Weights of a small CTC audio transcriber.
Model: 18.9M parameters, arch conformer, norm rmsnorm, activation gelu, layers 8.
Training: soap at rate 0.0023, 4400 steps, batches of 64.
Rows from block 2 of a small CTC audio transcriber, named by matrix and row number. Rows with one number within an expert belong to one neuron, the router's apart. Each number is 128 + 32 x the weight over its row's rms, rounded and kept within 0 to 255. All counts start at 0. Numbers have three digits each.
Before each expert's rows are labels from the 100 clips, of 14976, where the router gives the expert most weight on average: "strongest on" is what is common among them. Only what is clearly more common there than usual is listed. The data: read English sentences (LibriTTS-R).
# router: slot weights (model.blocks.2.mlp.router.weight, 32x256, trained with AdamW), inputs 128-255
# up: expert up (model.blocks.2.mlp.up, 16x128x256), inputs 128-255
# down: expert down (model.blocks.2.mlp.down, 16x256x128, transposed), outputs 128-255

# expert 5
strongest on: voice: male
router.10:177165135129150115151155127083153079113100144099100115097104089127114098091125089142168120102158099179068086158141120164177082148121070133130170176142157127115118112109109151122113081083151125096148159153125124091095150116139147148161079102053115139114112105095095171137033125128092154139102151094140143133151148093162167134123110113124146141142085139124157087069158143124098116146116
router.11:095047109127138085123152087142091148072072109121060152120119034077163016147093171112104174148144167114081132185172147133138158185116119099106094135143180123160164139135160110097075114089136114082101109081144098148083099122155175088136125166124116136069159083103176133144094112145126102116091102053129138154137140102083153174114134116121158124129138105167129157138137136089123110111122
up.0:179085133140146156156137158128131141147101200084112172126119137086169111173133112157163120109077106129114103109062131151106121130048088078093144093066085057131179120130160141204097133126172125079112102104131091117128133114130072111115090154103177102141155111085099100150120081118131120095136141068080178137110134150121068155085150156147101108186121164089097092081144137152129186141147
down.0:117121172164148109120107129121126116124102130144128114144127152117137125204141156104167105138148118077156137106135122138123097129138132096146125125188061197136139084124078111078132151093074118112112120153109076189169135144093148136155116156092143101135046125150159103133179129108182153117111113121118123149113126133169134110114149136158121128157188129090213168167158136143191151106150
up.1:078082113118150119153095186116127133137152127074116118166124150145154130149094136143057130161139128144146148084149106112185125172154111157129147175163149107135223094112134119076164154108156119150178139152119097155053144106136104151112141165134091149180125150156104103179111137096118126080144130142161123158160122087159175157116165119185142190140126122140119180109174158133158180134129
down.1:104129154163096105083137090097109129153157182165131124169149109128095118127173094102128206139159087132165142087159139124129125089108095127107156158092107138142137162121099180151151126132101156146113155168161146191108141074152134103097154134192116216116196097089105150099101072170113146161091085148163123172158116122125155140150112102116161130142132143136051089089190128188126150150096
up.2:142154205040105119127156149140120107114145109136137134186104113171119135132134177109203136114121133145130089144131159162154119121140128094150122195158178160109136100106145133116107141110164136067067089079061143144109160146089100125099136096088129123137071140128138106095091117103104106124142201133201111159162141128117142129166117167169104131084130073104107042119188177133139139166125
down.2:104112151110116143114063090171139153136174195132130087133152124065138114163121114145088157145106125130072118156130160145097133157135099171147208145176114090108086167116120108103116099113156167143146091163198146195063140137109118123157144111173126136132129183115131122136080191075045119110091144155107118148136151143079124129167145083053166144162163178143160092184103101168144085104085
up.3:148071113118126113127130104123141141124160123127156115191080075166122182126133139145181107087129117156122101069103104223179149126125169074144120116098113135108111125100163076130157147073232105118098101077106109120176109148139119158120077132182096089146095138119183061115089190181070119136154134078115140116130111087107153108127086098126123133168102178189121140082207116070135149152112
down.3:120167140114087111115127148108074157088153114097153125109124136133137120109127151116135125128151115154203120107179109191110107112156133137057182217179092160158108163142143132113181118169167115135127094130081092184097115127134097192149160119153102102135131150102074105136106156085139166120106110165144066136131177149112172145149126106114151143138142108141140128127164097065109123104143
up.4:116073138095131123138158169101146134113132082177088133119146135124102176145148126109082177149137087131162165092155151122090155187125091119126135101146119198135159102116137111154055156147179138154129096135083111122167159078104156133072142129153101121176157171129112162084127120154107125099059119141081188077129126078102171200214147134142058127200097155065127091142138128138147115113115
down.4:090138144097157159115118127090149097152145147113133110076121171140100145127142106140140189131134110115132143122130090063076105144122112114225076171146134149163181067086088160148163094137095146142118137121089056184134103092107072164153093120148129112164158146121100105194076145097111144109141062078123111109110132095193125129148108144151106145124129114054058097156164128145155139108162
up.5:144133126105113116114165139115136135126151106091175147161095110068150125127146127131134119121148145082095047112150102105242170132153140122065162117111105070074202133134111159116049086094118080098196075129141100177098213154099100165163106119109124128184095098105137061101099121117168135103139187130178152166105122045120143152127128185116099133145118066165123097116113134108112111229100
down.5:098123133117138118145084092121125135185107166139108125121119126105147115163127101141118117158150130164158145109124140168111077152135083152110185128181084185077125184166162139110101174124147153143130084090136089152069112141100134199130098131131132111143149169176086152111140073102064155074144084108080108128176127179102234138179130116047140163113083138144032111095088153113115140208060

# expert 3
strongest on: the word "in"
router.6:059067109134112083138146112160127122134121104202065129085118152159153117088106159077157121091092176106121128122110183180147183159152108111038099065089111183093109103125143134102107142139118102104160128142106092147131090152135050171139109121142120154153112160078145115134194170094151067128129084130081110109120199163160075165135114169141151114131173133151111165141133085170153156097130
router.7:117088101101177083160132059109089120115113096088113137171119076078138113143114143119127105156118119086156118164068162085110171125193162118128072135091169103104100144163140184165167118134140090129144079162134092107119114070087089101088090146144079111091135095062115100152112113113087109110110106071104137131143084118132181125111094130126119092100155112110079174064104144078127117100048
up.0:149153142108091147115132089114151126133138127166176076120162175120131076106158099097154138101115086187172149133112100187057162153174188169158145133206156092145152116121103172098124216138138110062164166129101155111153148130182091096060169154099154146112093098116173200162143112125125114161116122147120159134167097147143123119092135159157163154136154126183147112085171107123123123092145
down.0:159131080121171146116167138123065122135153180139126149117088148171189145164128130121117129105117066093149079164126097146134136119127096163072123151057174146200104139132143157134137129078153108120156175153110150136093140098085188073108144093128101096142104112088055121095137148145179148105103129138133163117180076062229114184085095093130152141120082142076210116117136130138103157131173
up.1:117145106146100137126136131106124126111109115172148183190101071133126113131130084106162144154142107107163087152116147105108080099069137125075063140215134163127184128123160130137169129149109101192140135116124073157137140130145120074124130107060129105106131130161108172119160083100090187152077088163177153115100126019021167098116141119145128148109105150169100109073191126136142124121093
down.1:130093145131071105122075093115096065172160147110110142103123096150019122101126074152126087122140099067164107142126165140139105185117156121095112105117091146108109133188109130163149156124163116085109149125142116096161141228120125205148119103090162133121093147111111139136083075055094161132133147141161103122113105143106063122090070172175174161114178106164171084187101141078165097094098
up.2:146098099097151197156143091063109119164121097144109143111126175194094092153034077140066131159151115084184069163142144089126139093141040140096143153101141150139168198123099131130126145126118092146093091082116137139170119123152147074124163103115142128160146138122148141109109192184086118149121114160170146118161155115169069170108142089176026190144107068122127156155116153202138120186076
down.2:157149088172081128161077149128155113142140153089109135160110122152164149104101125092136099137157155113191131146153121091110140113114089095109139174107135137121158133142121124090135126081115130154157141105121048153099108087084143236128108143148103169116143113042080172132227176081151200128150114113118102104111146166138116123133124100163130125119147119126180101114130102149160088073053
up.3:134176124097106161178107100099111128152129148111162115110076186132084203094088118136123113153076128133132106150199178126093081153143124054149124102115137143148101116167074137137155121174112110196130100110113073155159086094125133150123158161082136136096112121102101137136102145138134120172116157113106156086092077213147061116117159156137058133134110119191120118108074144152096116151108
down.3:171132131146138168151046127138069136140121158168165141131145132139079153126093103162168095161094147082180138127104122132130124092145163163099095140164106127143077161129161136130149197188131101095148124141180079170135125141135023134137147121201093146132073197125187105127166082150232139150141171121131132184168156125102167130118124083114152120124114143152134093154139108144139131197137
up.4:138105109135192116139110183188137110130088121133147170114087157119134112133139097098115136150100128187127156090125091102194189145157145117126155112162082083110142172165083192142130173154083131116157131170161156130192132148142143113132137175187125151082182150136086106145127159145094100134128147186150110141105096193133143246037112151134211096098118155087124226110074126100127193172149
down.4:115130123147163144139122117051127176128123111108091122123135124155131116169153156149149151124123130179116135110145114130112156140108069102131158070060111182115133175109174142192077127092097068110137148137132152160163131168178172190142092171136126114139123128141065115136097167077080079111128112076080128094114131142117180159164154149123102139175077176151117124159157162152203136169125
up.5:111121120134103071125174099080103116132130191073127107144149154137120096100130048144191087072136184158136073161096163091118151076129102150106132108173136079183180145143145142134155137140070114127131130178158093169174121156160154139188167141119115097118138092106142124108173152145135200137095093142126151146136105072092117138107171135122148186103067113114000162136151108144116075079120
down.5:082151145166135132096122100145114161119112144108136122166160133161073131075154064150169178129154153146152133118114147127179122189114143113151096120153107161108154171190145121098136166146150120141112137109155133136128120113082094124137162115141098137127045135114119127118152156218097185143116103116120116129154105100075076170138088172179151120170127151122206092181151119141175093125058

# expert 11
strongest on: the word "she"
router.22:103083149101118151195078112131109075120146207090145147052078112110103070116101131091169161147090095139065081122088101125073159188130168066133065117141155138117119108163134122087157125131172146136118189079165122168089107163148121172121121146125156120124085127150093120107113144116145133102089159097158102151102143103112132072132149137100149135124135145127101108140155139117087125148095
router.23:154125131122108099105086135078153125095099163114097111170068116131160137117115167096117091109098084125114158140153124128144132112132128092101127064094088098084101152118093116146081136126107078144088075078121101090064089112084127141115086047128093150143122096139126078127106132076081128101129150114089121085112108122149166115081144081077122116150151124064095081057100135127074092125128
up.0:132118096139130161182125195105128130131118199130129102163123139120144144138143093146113089111153080100090167149137149151137188179110109150045108124209139155111174103111143111137069179150143143154180160155139161198082111180159145111134107167084158159142120129096134116143128146158105068091111167096207088084132120085109111099139121155152176107127096103126107116123126177116147142124124
down.0:175098132109147184062176140129109117108124116197122147102096120159159104150139153123146110086147086114132091150156124241107137069133122123091120193168117171122188165079150094090128095113152155123065151114076158196134137117081163157150128072029081120115101113121162150176131123135120149101194159092122073115062085096146102176131180115130150139135164177107134149098127152177104161102117
up.1:129106157151159107154168113080122131157095128155112093144128111167141130140111076149166133155137020123173135134132142092144131184078109107114160105119155128171133095116130186112174141163134111143134106120090198132127206161202125150113173121079102178088145072117122132127131194097162102164152112123139153146151168142100115087061129101118122119152092137130137112185167148075066153143171
down.1:089117127124139147098139118126094150137141060101135134134145083176140105164138084124121070171136103120087115115105107147102179157154164138089147103135168147146139172109100116141082149117100115148154114100082082064115094142139092144201111117102110134098171065155103141163036168120159082092136116098070169087142098126099143155148056072124149080129144092174179175084195179139150163133171
up.2:146146150125171145153138128128122103134136212093141175151143147119142053115162158179178112191168160110181115138113060055086125149145175079191108145141156094084132067148099107134150072115124193151106137121154144099125102110125094118133119106128175099112126162092103133115074111126163137126147097100123171155067151185141073128106114139146123134114132194125111176115120134112100131138159
down.2:073088102086102179109138122157067120156079109129103082136132105050130114082122063181157155140141089148155097160116143164143077116145109106140153140139119142161063122150125141073187099124125146138130099112115174065144118120166135184131205156208145121137084093161113118136180123128131151116093079118113136136106120164209070106169114143085144135174120098152156117143184137116157146128119
up.3:120115100131127143119137174172124089160084105133121151038154117174155126129143106154166097173139160130133018113110082126129123104174112163138101146147085084149059200155094078098133109143186128143094170217146105134114146167158139131131113139113119100090140175134145129134119116095123124141088187161117109131167140218078114121120157135177214184163154161149148128135122144090146114148164
down.3:123129140066097146151099131135111148198151165174124097138068119108114170128117109157163083096167059147144151150129149072116106091137103193172170130075155123149112159089177099180169097166181142104128113106093098096172126069111183095107102087128134155132090166126162155147056085115205118121151094157118082085099103113105132166146142069176119152089142131113134121078213122112102074165126
up.4:072085162107149178119125153204109151114167102106157145051166138067092125059160077099202127130034160163107126102134120110178178137206095146134056140131074106090145135137152130074208084080154137099139133097103070105076171125146073071102125177155116159107166154122097162086117121113121136146147147151109087158160150088175151092123107125103150106155118129165156130122191117149116162166095
down.4:087107098155153125170199125119100106170126133165156107160120105100138117138110209090130124135143156088100153092129118054104168149119076094125121145140132076107139106100177130056063136210149142149156122073109167138159123139128130120090123107112138113123102109137108104138105161189119082096200126170109127125134154157151044106123147077123140167100134111124130170200105115162134102168133
up.5:124076100096087131119129105073134076106182168052092200068133103149076110185123084121131133155162111091096116129132128130128144099169163107092157097151070115075118127114102121123101113107090136135093103128119119152099112150104088059139102120167149139118122148126123146129093053121170081102189114102172072130167150159055054087175088124101163141125121159151121076137118149113164145098083
down.5:128114134165142116140117105159188108114100143208140110171107129155233164168134137129235120104106138167062116126076157107106133166152060132185076163139140148080079136114149108134118130205180099109080138120101164128132139174093138163112174170131135178129121108141124085133137170123140147131117147104130130123125137171143118135147136068188127135166135157086160204109139118110145104158138

# expert 13
strongest on: voice: male
router.26:136159106195147117146086120120117162154124146196190179161108076158170109165126146076133135112091153147139097157131136193141172168161156131099156150091181184162135073081169184115137118156112178098133142205163105133179105136108168162109156122196112116162174125115166124109142208172172181146100151136138172148136166176179133135126149183117152172165170171146158135095135154165130152142148
router.27:125061067144153113122113150140144185156120164167173132167120109125153122120154165124141115168113167160181150189116125127177200090093113110087106061139125182171116150106135123116131139141089140064149123115128152157131117083059154146124092059164081098102149120155114070076114106132136139106143121093135088139180090113154119157125074115145167133151125133143093148055117162100065103119114
up.0:143132148122128104124102117110100154153119090148145099125152114073128101161122084173136148122096166097136136096142110075131141139109164133161108213177159123109134122118061106127153094159141185127218117130112183186118160110079105034109180122100181108107147190098160113116116157175091134123099164134169116140117093095114148112033142151132086121132071130125123124150147103156115131081146
down.0:098141095128076131094186153119116099178134118183115167086164133173109121164180120085149164116100205077152118135134123087106104138122123185125059165104175180161052129155110122156138128150084145135129130184108088177106157114100104125165079119185149089132095093085078108062155126130185129065095078115151110111147114147115134112098092121082099070177122089112096042136121119104119133073131
up.1:118114141190128097136125142115110147157178109152129153133101194140132058110120134159125155106142116123104142140118153173162116115160116134089145130122155081113089178120165173149078175132135110116113114124143087164118106103122076137114158156146140222072209158127190153079162158220116119107104175174143119107142174103132048111110169177197111121193169131119069144197149154140128138133154
down.1:109140167132108113152130140131086153196065070138084174169141109087102152135119169115149121119108146140178123126098130082069146095143148110136146125057161130088088139103092150121091117129144142134164186166174108107139111227148169134112061097094148144135197100094136186112102111053122174157107164116169146136136111135102094123154146057150085128110124143136079114070078119102120174156115
up.2:197140106132106120143135126139137184119135113096137103190159125123101126078122130047179143097147096062129079092136144145127118105143156198200166092128154175138101097178143154140055103098110164061145106177116115098160123182181148127126110063160106100125103097104145111128088169176129098125113090097113168111166119086133108138137105164148061105103126143097078118126085150186125122112152
down.2:142154110157127137095137135172153100163160135107146092079124095166142162118091156160154150125113128096123127148114103120150095101064139139146096179181153112202136067133105116148158139129084110119108129131164109087144137204124140100081124159109128098130127173105141120125167165153123133101139111173156115121126135101133120201139059148163149170164154096131098181141089082124201190112099
up.3:049115104120124099134137088126153160094119129168135176140169117038117084123152052194084141135146169094072145144108123143142161114147130108170081161091189138184103108123154160123141121182117126085092096074130124066117162103122087118156172139146137119082135064172098120151175136155148154137067164113133085125119167118158080170189129175151109129101126135102107151098106081134091122088110
down.3:154153138130111134143089127106060136120126164124144150147127132112083122107101104064072156137105118140152116109109121091120113169142099184104088096120103135062137145094150117126124135173150127095080159154120138042163131175094137120075059159118132114094095055069119113132140121148197109154143082081176105140132054107190159140154098081127144092161150157149103154174155137157161132092145
up.4:168055158122119164075120137138110097096096050112089110160151110109153180121125130168103130104145125109131096086110193068053051207160039137150164103187144136104092109166157153116127128170178074135134134136157150126177176143146100104127190200096112112140143115132114111121081140152122165155112180128079136121163137080162125104116091121102155135100113170105111123160126206111160073111130
down.4:162128126135103184090176181098114128080098106107131132146143151091180105055151136156092136099124131184089127164144151080124141183123100116152121140139125154092155138125080122163108225119197136130126100119137149126092105180116186135110130082143135130094172116069096095209186147096156168101137141106141112095129060137158155128157100116116152121142082126064112136079118171116108111040194
up.5:192123136118040143094104047123107111108133183095127079193196107142118075137180134078134104189123148103132094091067145135170080198159102152083123116162135128150129088132134122171145115156136164086088164103072127098105143110168097109129102125131159116151166115173157131137187144064102136145122105181097113094164135095122105201110140146154113110094121127140160164179111091099107126156158
down.5:095141145141133149129176107127106090166111125108076099117142094111105130126174101142117113116100142115100155088184112154117102181134137154144215128143163110101134120102152127175120181173156093135196177128102178118052129134127189112113121167090129082125154185148187141147098129098104078099134137178077178158105052086126134163151120129100095111099086153072124156125137148141186111133121

# expert 6
strongest on: the word "but"; the word "for"
router.12:160069093078100102134104093094131127133099113144132148155095066130154094119116124110145150153098156090141106153133086117113136088106117109082087112130133097103123097137105143166091159141142075148144155121079131069119060123103083082099066123101156116141091145124150132121129135072105113123049138137136088115078083090100088097122112058090123115110091082052097086062101122051119055112076
router.13:093106124087101157178070126089068120088078115113181099126116163096134134123069150084166180153116168138124129151116075180168123127151078174118101127094132089124102175155156083190100140137078128129117174159154144116124082107092111148148101153153142150104178139103106164167096101103096135099130151162146151116178160121103097132107107092152155148119093134135115145084098118126106118137082
up.0:140136099137095113054116111129117163137102150126153140133163160123114094097156147130097136109134084121163127161129137205130097123106156152177114145139177147242105132116060171164063166155143124116136130098133156187150155122107200117094084066170124067103071130120142161115162144087097114094105125088131152100165187129158134132090123140141089115146210156166135121151154148086188175134150
down.0:143137175154077109075120098114095120180158122065165075095141117151107104090126135147113176117129125127167132132078110137148152087115118166129097162151150121116177166112079118097133132067153170076126116135152167086147098156158181165059126133126090125139236135159111139124092093128168108123108141102146052134132132144136093113111116069138126148158143152131137132131081130103141157118166
up.1:166149138183141112206132135143177121161156151165155090114086072141185074136133158147097139162161149094158091145076109126180143150093111057132129106115141157139103082102103140161103117113088173152117077145118126154114144128075125075117123075098151116153119117106117146168158092128165127151124046129139144069145120073110253130068159122155143147140157090099167157130110142078133147158154
down.1:110169096109158100116110132104099132134178116147085106101202146080187148090160118140124101184119081168085128147115107120082140088184128125095109079115220155152145126103157116100116189145126151116132135111142129137119112131110142144112098158134118154129148097215133180141169137128198110111198097149103213124147097156134100168165127163120145158137113107133098091167135118090145108134129
up.2:196120080121167141150098138114102150118093147119061106121091229136142130108085039172121129059085071114120140186117109174148116111087154157159164147147195151200145093116091117105155169118118151127148125129233099135179137109112141144134115118131103162130152141135096146125134088165151163123142162118110179131100114098092133119128095119143152188122159129154096159079106175162158131109078
down.2:101132131145083155101155086134181147114130098138142120149146103103128114110123189058157158122144178126178142099138159191152130128145173109119146166090158190133145100131135174209175130059163112097107120129180115060164083093120079100114109097134122146112161117182123157146100130170131060123099123155134113139180097087196088118100139050115169124121134102147149085123149109055127086178098
up.3:117099100129149154071123104113128102092113122110159093094164118095190077187158069083076177181179098122121136194100181043146128128141139102160118140061110103093096051150091156131118082144178038119134124114080159116122130127134084185151070122180103102158060107153135111155093162093119126130126185075089130095104132137135115126099146162143106137130172145143153140132122104177090105126164
down.3:153172145119117163178110178092123156187129096134136104123069108155080132148156171085151114119152074116143160074089169137105151102126120119136128128074130134158128106099114132123094205105119169131165089114095118042151124145113136081103182077099043101155086146153106105156149115131141102152136111225122161114105119131112041108104142146068185158112107118100183139165086137159158174131136
up.4:135153134170132173112114114150151147133130149130124151096165116144155153070129132061162086141199162136146109139098076094173162162120156096113143099128119095168077140115098143163162186096068121128084096093131129140166111134128137091119122057118105160166151102090141163127122172135136155126193110141109171170103185108093083175156146113139099155133162141128200184079115166151173146108149
down.4:155080093099168075100087181126084152102096157161147170124150138077133186128137121093078168123141148174086148125109147135087190136080149089127127090064113175091139126150143143053104117097118167137133108105164171102092124114093172138088059117111104124124172101118112147156136118132169112118170101155154130172144147138132137153094094047140143102104142132119143161184115099117121116169192
up.5:118114100094084090109141102113100166152130166148153142114099152140131145141122128143106177107104120018119096168054180144096113091095100116179106134136135152068139074055131112166125154150136092129183172135116163131088159128155125134134168103091169125044143124165185096168156148170142132105137110156143154085156126128138096115099125113095086106113165182235100119134142164143121133154163
down.5:149130109145148133156114171104149114161132143139116086189096121139124132131101129120181084078137037130149117188130073070145142149127158117123172037118142115163132110147038088103090117105216170142066168131115077083130136108084081128132120159116081133137151187151067136135100116136085116080096130122193087112146117185155121143134121111131132152124123159118079119178176145112138144090168

# expert 0
strongest on: voice: male
router.0:102088101111160147124126156133091096117083107077134133151116084091083150144113111102111087113102123092144149142075157097099132094111090081085096131108128092135145157075148137150124128149121074123140158063123097088109096065141126103116119113063119073113082088077144106093110099103137081056060124054097065092068143105158064088107097084108111142132122105065104078085057085103102136141127
router.1:126137128154102150117091086158135050155137132125139146104113109133118121167127115131140152147133103164110095103083083140119148135127122092120154118069078093033079068080130127102126087091112129125116132154130135115125126150130148156124151132159107149110189083126139143139141159185190118151133133082112165135126149168117140143087127133158125149113137143112133129146147141124130126125168
up.0:145108151106085128165110082152094090142102128129102133114108117116188145115117136101159124125121106138179167147116118129176134139142134107121193122108157147123110174138127187131121121093132148093121065143086193066102135149169138060095098101124115126174189116148113113160135150167083118146146170174193188205143185158074126169121084123186098128127116102113080112110140105147110059185106
down.0:118108126168121092190094143129127065143162149138133083118165139123159104098102135173150133076149114114096143090079121170103135123136106162084097171208083068113141113116112135154154071125148105143156201122184122102068145140128068177157119121113155138127151096094167136174136116107098142098083159166138113154175147156106087113091171069141125127077126133143111113150210176155193081188167
up.1:173140101072097106165112124098137100106156111093100214152101106127122166108074110091116167114166096178166086135148165090111139070095167141103061125112105157188183177089104081126144199129134104170149157124158094102097110142157139217071065125131151108088202071109163102086096140120108099108120158047163133144126128119174198094170157067089107127103102139118111191169081149129090131153117
down.1:141136158110127159158178144135087106116110161170135102138152133106106140107116080076109155156055076082123157147124155134171131146113140139145117127112147081145194157153177176177156189075155137077093146117110148072149128073142134086111160138074096084144138137124131198107182144144108107161153142156147142154093113053136149167111150110120135123086131107154123080136119088125172122144152
up.2:120146149131120149155126096071125139180116081152110138140129118168127140122111095142097134144157083177178097147083144155190168120164138106114078096117093109112029109100164127058156167127202171141175156154164177117106157170118138152082108129071133167136167100100130124090164180117158155149092143149199131148128107131094145160167164111170138159124142137137173204137172133100149051110156
down.2:116166103128167100083117061161197162144102157071122123117083214144108136083130086147162141161146161077126098139160151218149155149136121096134130150147055083091183040088122123178143124165145116115171130151118169171174148172131054106170133108092096134134131109202135154125139112161203129063100123127125124105113149097085169119173141142132123110156159048072167053074110118117133130148156
up.3:139170160089124142169147134133116114135153111054073113132129094112134096082135065096158064086112146183111180080124130166222138228109125148195117155128103100115101107164106138154142162154118174114100189169081121152113140138127123140132135144169158153122118220098087083179140163100190170160138133115122125121120158129153132137088162059157116118134155126144125135150101110112132193150148
down.3:181143153099145126086057142162118128124146103121134098126145145135144118150147121168106129101091158088102148080139146121147139105123159146124135226148124150106125113128151162066144096164126152172149138141149194137133132139089106138186129118140112147161186092134062110177075124128164096116155146126133139142177108132060169139194149156188079100104121149138164137150123126111151149068173
up.4:151104128089151114127072094116148118157155161102164140175083185083107049140181164160152172083147141113078129099146169097149179166176135147143149132115107150116127130126117126141141134124083143148178096190130138126090117199180083131134131115150133118149146162118115216097152154049127156178098095128154116155172128181163089154174081119102161152137167162104131141157097145181158157096155
down.4:172100129131172149103115094114059153106124146158144179143159121155124132069131106085104072090112165146137125167115194049106129076120100148143125134134174149090164167127167105068152184135169129159151164153065131146108098209120105103142156135146101153133191105129179135106124165142195120178160138170113134088105115099119100124091157163120112105119165148184172116194114129119125126086143
up.5:121127102211127099111135128121170128123069130120165165128114117149126111147136159190090102152141166153143108095050164142177146126054131085193135067099095146110105153057105159136131148150111162108061126123159126127113123145118152098117161097179108109106139125158103100146092080175185131119134112128125071096159137226117058177138148130150140127137111140107145200161133149164103124146115
down.5:187148117099102135048105157175017077141129161110153145105134100104149100148100102142156091128113157180131154125117141120101098163129165127103092106110178119156048149125157132078150097137133086145144148144095029117078151180147142098088124124143126135138177122058111128115137165048147082140093138144129155151115176153177144166073116164173086136111108127127139142062148124108121111081175

# expert 1
strongest on: the word "was"
router.2:155076155150134090144098141096138161158066153120148149108136103078128083133087143122105137104096133154124110138125111158128133163163114069127105146137178111069106098112093171176147150184080133145142099154152097114058098094119139098158075072137107153096087077118096070118122121162062122117101125064085133118100139143170162106145114085088080081076106170065118135105087092052102061159115
router.3:163071124119105160150119135176130141085124078112064075074120168124098162124155083100169161127112082079130133112114131199118102119148096141084064126093145164130085131144096134153075119110168140147178176139128115123133177081068094096148093098112184126141118086100094159114146142113116114119172132118140172128150133102149069125164133153133151139149156113150119072123085103157127145137121
up.0:131102091125084146146127135124125119133133096140151173082170148140196166112150108088124129115043144094119067121158157182169125086155079076090093086072074134126135153126139148175155124125153143104099081142091068109163100106054110140170106172157123132142132119169116158101133105094105089151114101165173166063183160101167086137105185122119147169152099109128164137145101150148142074199090
down.0:142092140156156176052044123117100167118150137116114125114141125133088127165144136170180100107106138158123119107123167165088103163144171161085028126132192125138116115100121187128117155132172152164128132114067092189137111051127144122173125085171151132121124159152150094146071130109158141115074097127122144128146148122072182124130131104135170148133162125058095146106175141111150151149050
up.1:089082131184126153146101133122136149122109128144096207152109138191117107119143155076111173083163184139155117152093102113141167124126115145090082130096091142171101141168128116122117119109084119074149129092151142181108115171204186155150187139133145136146129166128184086156109146137121154101126091137099107129083128091098120131127135146158145134131135121205142078092178144203096120143106
down.1:136183126136103143150112067145129167085127133111128134100130097113125153166176160108112116140106111110169113100119139110159121133123180124125066137134107150143130174147115146176171166101128128160127161133036136080135159163150106164145125106112136132140110117129122089159224103183119087150114113121128084130091038177124125106191126137069124170143184159157127195160213090106124126191109
up.2:096130137150127135136149154113082133123086067164108148130168105140121139114122141092171191101153142146153122078093078171139120166191162155148129181070075110143125148134094081081110145139071128085050146056081135144112119154154099095177143137108192082152110130172146109106101144096091127079146185145187139133128110121147175167139116114110088140073061121087133097094128135166140090101147
down.2:103117124134152138185179120127151156128101170105113148110069105153154141112150145172130129173073094077095107156119166149129103102128105124164135177098150169076094159139090160106063133172136149121100130081137199066120114110131055178097123148114176145124162136136088132152117122132074112131123144109120117099108121091102060115136126120112103137142136099104119109176150094105074102150096
up.3:143108108096119173192129094127104078188100098100145129143153089083155139154143124192189117143124122118117084203097110183102135082131077118089148130110095216049095181119123175120065124103131138153189155116133103106114138148101181085107073169132116105093134110112117092144114204153111055169139104096160138115112149138113181126124106111149097114116210151104124160156165168173102122127140
down.3:125176173132124073158081154142112135097131108077128114138140104157072115094147091124148132086077153129102106167172164117119099135125160113138153155120170112038108116162147132172107171111152106100165146129110116087041119125124132155139153110162089167148028158188113137157061112171154128084125101167129102082107088091114036086173139117059173120122160147111080159054106148128148139158155
up.4:114082116150097105138148135176110171101127112151123147113042101114109108152105142098125114138137128119133139129207166212146107174126126102150115164140068109222143131121111118171174117129167094111137127062074118107135078081138089156126205159182073121122140155129123120155205201147116161133127090099110099126130056132159093117111125132111140123114138126199125142082151135088138162106181
down.4:120158177107138179220162121106129162175080133149094112099141147161139123168131159157130125105141110113135114113114093127136124107119167160134173145092174150153081140103199109153128066172135137118079087124141141113085136140098137166123154110166135118114188130059086150155119065096083091194181155102155137130178130161059122164077110156133153148134198110152149105060162144174065145124116
up.5:129151162113112140150138149128145138081085139093086168161156108066112079156126121151162150103129087109154091144092124182120120138110135177151138162132148255184156162141080223146137162154163167189078107146104134119131174110077086056118186165112162148138094079150087069155127149195125141106145170108186106127112109175177091167093139154179080140126121094123178133085140097162103152156167
down.5:149186139081089137114122101113104138158117133145143128119123132079094161142118161114043128121190110153115137129119151167139140091112089082207114149133090091123119183112090160167161132209086151102100135144211157111103129093212093116131129100066203047101124097166114152162092141069151118118120094119129151107150084148115112083129141130157153129133167086105122140129088138118190139171137